config.toml
image_size = 32
conditioning = "text"
text_encoder_width = 320
text_encoder_mlp_ratio = 4
text_encoder_num_experts = 4
norm = "layernorm"
norm_position = "pre"
qk_norm = false
expert_mlp_ratio = 0.5
patch_size = [2, 2]
width = 192
weight_decay = 0.2
Rows from block 5 of the denoiser of a small text-conditioned image diffusion model, named by matrix and row number. Rows with one number within an expert belong to one neuron, the router's apart. Each number is 500 + 40 x the weight over its row's rms, rounded and kept within 0 to 999. All counts start at 0. Numbers have three digits each.
Before each expert's rows are labels from the 100 images, of 14976 (inputs lightly noised), where the router gives the expert most weight on average: "top examples" is what is common among them. Only what is clearly more common there than usual is listed. The data: photos with spoken descriptions (Open Images, Localized Narratives). In brackets: how many of the 100, against the usual share in percent.
# router: router (model.blocks.5.mlp.router.weight, 32x192), inputs 0-191
# up: expert up (model.blocks.5.mlp.up, 32x96x192), inputs 0-191
# down: expert down (model.blocks.5.mlp.down, 32x192x96, transposed), outputs 0-191

# expert 12
top examples: text has "people" (44 vs 21.4)
router.12:501490581528485492490579482515536484433469463461505468410521529528563521492524575454525510514440488531445512567434528496567516512472473457505506460418577548522507551519570496489529386546571427500458562518569463479500464545495556474451534503547562523526535537542493502556503492449525496406542530534470535476491425506468539448541425426519449516497478469512515533570509483562519472481496495430489452543491482483527529570462528471456492429502509487474459438541452536433435528470494515485563418499579454509484505529522505481539499481500528507534491518475493445550494514467516486519
up.2:447495493478509465488510426520497471485489499483518489507449476536493579499534510530487456468469509421491475501505520560516502526500488552455483436461494514527501521505505445497534474529528521491414460581435528497515550538447530475515435515534478412509557543460505514541512504490398509478504453575456466402454525469464445445499525500461503504454525492524519498458478546486478443524492458492544491469464492538527547524509446501471423451516561547505594527540443607490467549448445472608472500517563582589471528504518434511529479527529485538543496483502569560527486484411579548467
down.2:492459477489555484463553478487499536533508475506491461523513561483568419533553457526496494529484571523495470509448496495543493498439543480439483451468438502510495464505619486514554486479559440587453517524542483464438475465536619513533580541556526505465604481544547467507512508505482512476363458518518498543505487474500506474485516443435538478488542478463399545543452485522506522467501492545516483512507548468511516472563566472447429500472447497489514529446615509464486517554469493488526467497471503518567478491522557567474487573468524504524478469491584471462527473527494513519
up.3:484475532459522452487450488446569493540465536459459429538503511465530460528474487501512465472513609468494485533473512555468517528493556467494550450508485498473535512529506502498462487476575507510445505486484593461455472450561519418486469500537562458530559515438514445511455463466456543526522470523463502550464525519518474500523459588470472505490501449508503560494539495448492531557415548536571443491585495573461530499626523489519458434517485380541444512492489472557411510451534493495504539498518470483516475607513509504545461493455479521448513494471576518459523503547447522532
down.3:485452586533468459469529475548547483481481529460488497487518519403576499504554530459520461478490435513506532582483494498504479528451466470499468491478499543485440494523554452490533484509600459502438550539512476456492427487573565446450502574549550550538467545532489512493534532487578487516521553542501532554412496474464527457558474445450467462538504456515556600545496456532496479518545520523547463490509499602454486501443509535531450435475461465451531501505461425424501545495515511505555424545495479495466508497598493481533528449524507501501451433487548493535530540564521485516
up.4:514522461471415463533462537395513498461586508548512449504460563518490471485510568493535517518492489609450517470498537456474480515497441433494557527539538494490414535517523522455580483532509484502564461469542472557536511514511462493456489478392471550487447431507470538492492565542554529458534510458545424555501611520473573515454465499494445539581542515571448550531490522494515468458516488534495436497480484510599476452479459482509467506510525483479512446489552460494449458514574494464466513427431530462577528464490514472493523468474534503501497525512486484482480463543546494530
down.4:583517488420490529508358509501503487529521525581554553550523501508500510444424512576550519454551452503513508520503494534501476435520517493552547450534471532496541507494409440523512506489442582522551486544517560482533536501482418510502479474473495568511507492484421493573470517573485533493514427440520486492524486530559504571513542506474480508548505476477518547505501541456527492516459468557538524518494449518519452513495413487534441491516564544535507468483416503642515446541477480460495483522540497462504452450514519485507471533517458549478510518497396526469579476527525474516

# expert 27
top examples: text has "water" (26 vs 8.2)
router.27:488525452482568490470442442543438469559537458524561513580430553403515502411499533569523531503572475510501518393511481518495465504544483506478476537427511507478484443523506502504542458500489490480530475483472470462493524509503444452492509445559491546451495418450466514434503538540528524562429526523505513550518476460552438528474514473486522453487571530516475448416445458471445448513434487527472545495525498481458477434494457467503480410513453509408453558455454502497468477542494526524497462530434511494432544454474488469460510574537518479474488530588484542447458478487513555489
up.10:539506547506476446561491563547488504432464508556489493482543508498377464476553485531492479488508530487390484450500602500469537381532592501507482524487494517449480498567559529505456537500457460463504444502485552480479430519537518559478550436533517487510546477526496450498483460421540461483515415504477487535505430412457492500527520597570465486508463502520484502503554503433535606551527504522540504489513573470551504446476498523545548497507502475539544490464541465518517607522515431518467507488518519488519528494498543494537466468478480544504426470518497516527539487505513425490
down.10:473477477544596521570528498451597512507475497533558465501500564474514427491523456436532513411436523463531475501419542446500535526457544501512530460490461506565519504531528575498470503568487475520461469466462523505458475468532449454490552385545534473478518488552556528491489490500491522478482528438508455543535446438494517545546471556469503507508557444548504463529519496441530520581525447552481464498539508495483517516510547522493480470449511489494509502493559490497460487548494425508468483476503601503631549554493412436460535500546515560514459522482531442450451519533461547479
up.11:484462526456477463543553502565466467413502500488417395456520551438515473590532521501474425507456486449408512491490499504508488459502515520500526487461538479460487480544509501493465512506525473563490470489514530566514461496517516497515522550535604492507565573491482499428488456509429521484561553476515558472438539446433522488524529472450482524471455389500540514469526484497473529473505552495507452429495510609488510499428512487555519448513521450525519464477501464463395440510486442515475512543552526469483502525562468499600481467473535499505443503506559502539464588533453496527
down.11:548458584497507543479482495537542477476493547516465533407511494522504480472538480496534461518494520466552487501496540440434562483465494458558499530526503465517505486465541416495499530499544478488516478537530482480523448527527449497498524506479558501594461510542490514513468481450496445518549426444537533515475523496521516427572397494527506436486430514508475455533528492578569505469513538467510430527487466520554468451457513524507544571459542494490492512421526539494484511463539514526616451483433522379442498537564533431466486456412498485601507476509463563521485525539435463501
up.12:504506537493464496456479452566502468479545544526491441548480512435568554479465559532537452464525456473510545509451461478531482530432455483532544447505481477496533501563497521490514469448576438518517508516548521511500453598474580451485460454553622484475520483403430504494505430512420518486545569467502535501488512463502471446550487486472504495447443535455421519488529494515473509488473488507554473560499511449545458480459489491542536479554460525497560526548438556461460523495513495573502591505531446485542457575509509437490490433458521540461561574572484519510485562494513498489
down.12:396528470507517468477503557517474472569520505452431485534471543505566578509512479435500396498507572501476492509584522553511443519559495481442463531455464485491472448459493460465474593472443542477518510520524484542460510470502502449517418552500472497480409506441493526513532505573531440484506442595499434488505546462468473500523505450471532590485450526508446502533467451503468544462508530527553478567539464546476464418534569473554517471552437452450549486557513502443541468496543523545539511475520549507532502507482530509499459512537539486555517520560442543491461557486460470475

# expert 15
top examples: text has "water" (25 vs 8.2)
router.15:425517464481569471460440450523462472555529474549564477544445502391501502424460512534498506471559474461514509445477491460462461488498480523481471480471474476490450433498514477498543432481477478475519454487430438462444539526532428454509481436561509540490462461439476478441489507511507506560419504501468498532523463482574454536467479516511524446486535501513485427438438469447426443529419485521477525517512501449457486458514455445524490441482450535419447571450464513539448462509471523538491469481443488460467532423464471448436502487534525486466481554570509508458449426462510548470
up.10:501532580486498482406580489556473506453454530517507488561505443485507459493476536543494431506478503464444513509536479514460453458490547551460469495506461583538541486489519491513481423461500509473429533398551496546527482539469476497545501552447518474504520525428463540540525480493529487473521460444550537537503452471514539552495511551520446474503486529470507528499536470486472501539473528498476472577523460541550513439491525521518515517495513491532489423511516464491508490547524527525488504591544588533498429543502556498567427452549457496513437391438460517450656548531478462543
down.10:499573499491482513482476456553444493450485500423579477468503507531456492543567479487476431550530491532472518504518468492492606471503549476449517550510470511524535518449450527425481506477467560584516569551473464471524471484561526505530505528477442552497504550437517465514542550437522474514477479492529446476509526502463487492503408508511531467495543485498556541568500491429525472467459493526539608413478431509572476446495585425482532512496492492464520520477521447548476500539537554435466479511530484555490441525530611557501499476495513420491591488454553544516534489498566499485
up.11:489508516532482497523505495459491472497476461547419511480523449446557464513559557465478424582432523431513510520518506533489462368445488509384526496465485545542502564560482532432510499545507506496538486555559484516534479455493494559514458514518534480454537496507544483448525525470507510481521526473575453559506552492447511516544449519569479504448444547468568489471466518521533521433532482515499521536474454509520486460494511425517521496486530558515539448514510466451454522466592462554467554573540491482508479540540504474516504463392500468492465536515491440530559587533419433542
down.11:484457506585521502519510485475504513541496495533482502506511492407612445431509480421579450451481505524536488486480497528520445489472527508487552540454522437462546522520519568520497528484593470538469528585506518532491485471551490474612532535471561521566528455456525545497401504546534488514471409463532546568457482443581496485508457454429492495477486480432507516478520506503418419495511497474512457512544489466484454518479601506497495502550486451570514513525425460484466478520507506495602521547493493524501486525580531567523515461500561447496517522493537474477501484537482488555
up.12:561536507556480502552473462562489481432490543451527544414518575524563435462464521468479519499430501484566500515512534530479552520467536448449585532459531459489495550504534478544498565544480501538485458540521550531493432468445547528531618446477504470491497475484487506523442480457458529468526543515466454499494518500559515492593554539537469470536490376545494552569520509488460495503495490396509505522502503454494490528563470496503572475516494515538525431539528511395487550535528518507534520517515476482507581504424513406524457508432580532507486473490500460492468501501470458498
down.12:477489500481500468538463510535399444511495501529463491474516460441426517404533511490497459569509488520547469433549467474499539515608486508546526573495449522540467459550559527534503514519486459472525480437519497538521478508494542504537505543410503468588518503501507498485531504554487498468473572470530527489464513555550516523469545565504566453431470444470480504495494548565495568474417495493482484484492535398561426441490478495488578494505527471483464517433578505483500471530487517579435500510489611487444434511558448528449526573499493496504540565523464522522453502485525504550

# expert 14
top examples: text has "black" (26 vs 9.8)
router.14:545469524410453530557503561546516483426533538513513495536481556532503498485578536491463556503524494502440529465528478529559555533541526545476475549464506508447500483486520499519557555566525459483515501487469515553431476471497513509474546518526534472491497477512444487508502534444472503502536582518533517496404547519493490485543502485439461559551424431455529565572565435537544561532557544552498486438486490519530469436377556505474529435543568456523465479500530506491513514504534472523500490555505524567537533458538484526551428483548531503558478444432481568494449523529568488430
up.2:530411509467497497481533498490513511537508476477433511479583504453493464483410478499503517577479514438493454503510494389531480451449469517485469525459470481516505480480513507471467532457528501587518510483513518485523413428500569569476478524465487484406453552543505460469541508439449473483468506473495456511462542548555499540582471561510522500585517522500496514495517489501452556543548468526559560448471487442534482516519525484537446484453530490524506470473548500532499461480462478523536522563560451468583445567535490420453470498456578512499520540460575436479467472538474483627
down.2:516452479565490566428474510519599525434462513512476538438483514464481512490483472468504535470489563551573471518442455484477565506484454398542525548479455531615507500519476540486408458521495468477450534478526527455446484518507445519458518504508502427496491485596580495535504565483466545482523524515511513480519471526420547526627474519478473515494513522599591481531504571496515489550505544459476491532509462417470448504536467508509495494470535527504456459480530494498542482558480490462528446550484503425513547506554528486513555542496461548481479466491451441534538542507425497495
up.3:537480473497447538467506523569513422476580464497489476582457524499492501477482462516478523473643547522460489470480425494516568471479482531532461486567472503470550565486456478483461501504483501527472523547515515423483502507549546496435507464501497506500587474566497550507484477530452464517480498471564564490462560545563501482497518446538505504389508506514377545569500474506492463590490496588478641477466492493528485486501518527457480527537506512572461546500510498473524549573484519499482468527443419500535491533503486467473573477511557504447492487445530504481491516520526455454
down.3:456492505438486452552536526457493514468471503528527534530432571561565446469519528513569498501473552527448516520515519523563445459568559549463530511500532551496499509495498473512535489517419524425524501509516491605511502500533517459514561520524452432453521477492484475452442514532416544421555534524576511490514527507530489456514472479540498486472429458495582532537505454501464502518528480510474423491529514526516406483492549555463494519561489476543528525557542504517541537546542490491453548467525502504630501519440368555540503464536532471531448448484474479419486544521495481468
up.4:519458522505427493499529510517484512507457529500512493456550470513496555547446524502572487436492441497494502540515524486466385423538549558565474517529501535493533500505543538546450516529516492512466462429475522461514475489478378494506496503484530518533516510525492492522531478550586482463515454506515491496545432483473463511508536553487484502515501490512531476408471517451491516403566568427523429507546494520494545580537481466502502504499497497475475432489484511569516420439470492369461533525514541502370471455520519568503434462518401478520485483515506532497597496508495542543
down.4:466503506523441494480460525532483524483511498492473492477482537472450571508521502462433585451557416494454499515486522486449579555501515461536473454490433464406467513441507468489561521558507482519456437420565468518432468518462515547456472528486495470495535424593472499453517498488576485483483582417455503499479485470492534487443475552523529436488454510520446486507437504514530444549527580447517520564472523450500610477473524495504508548430457477502453463499480547454516536450524540457500445503453507451499522465412501515429521516525478534464458454531489519595519523514484478452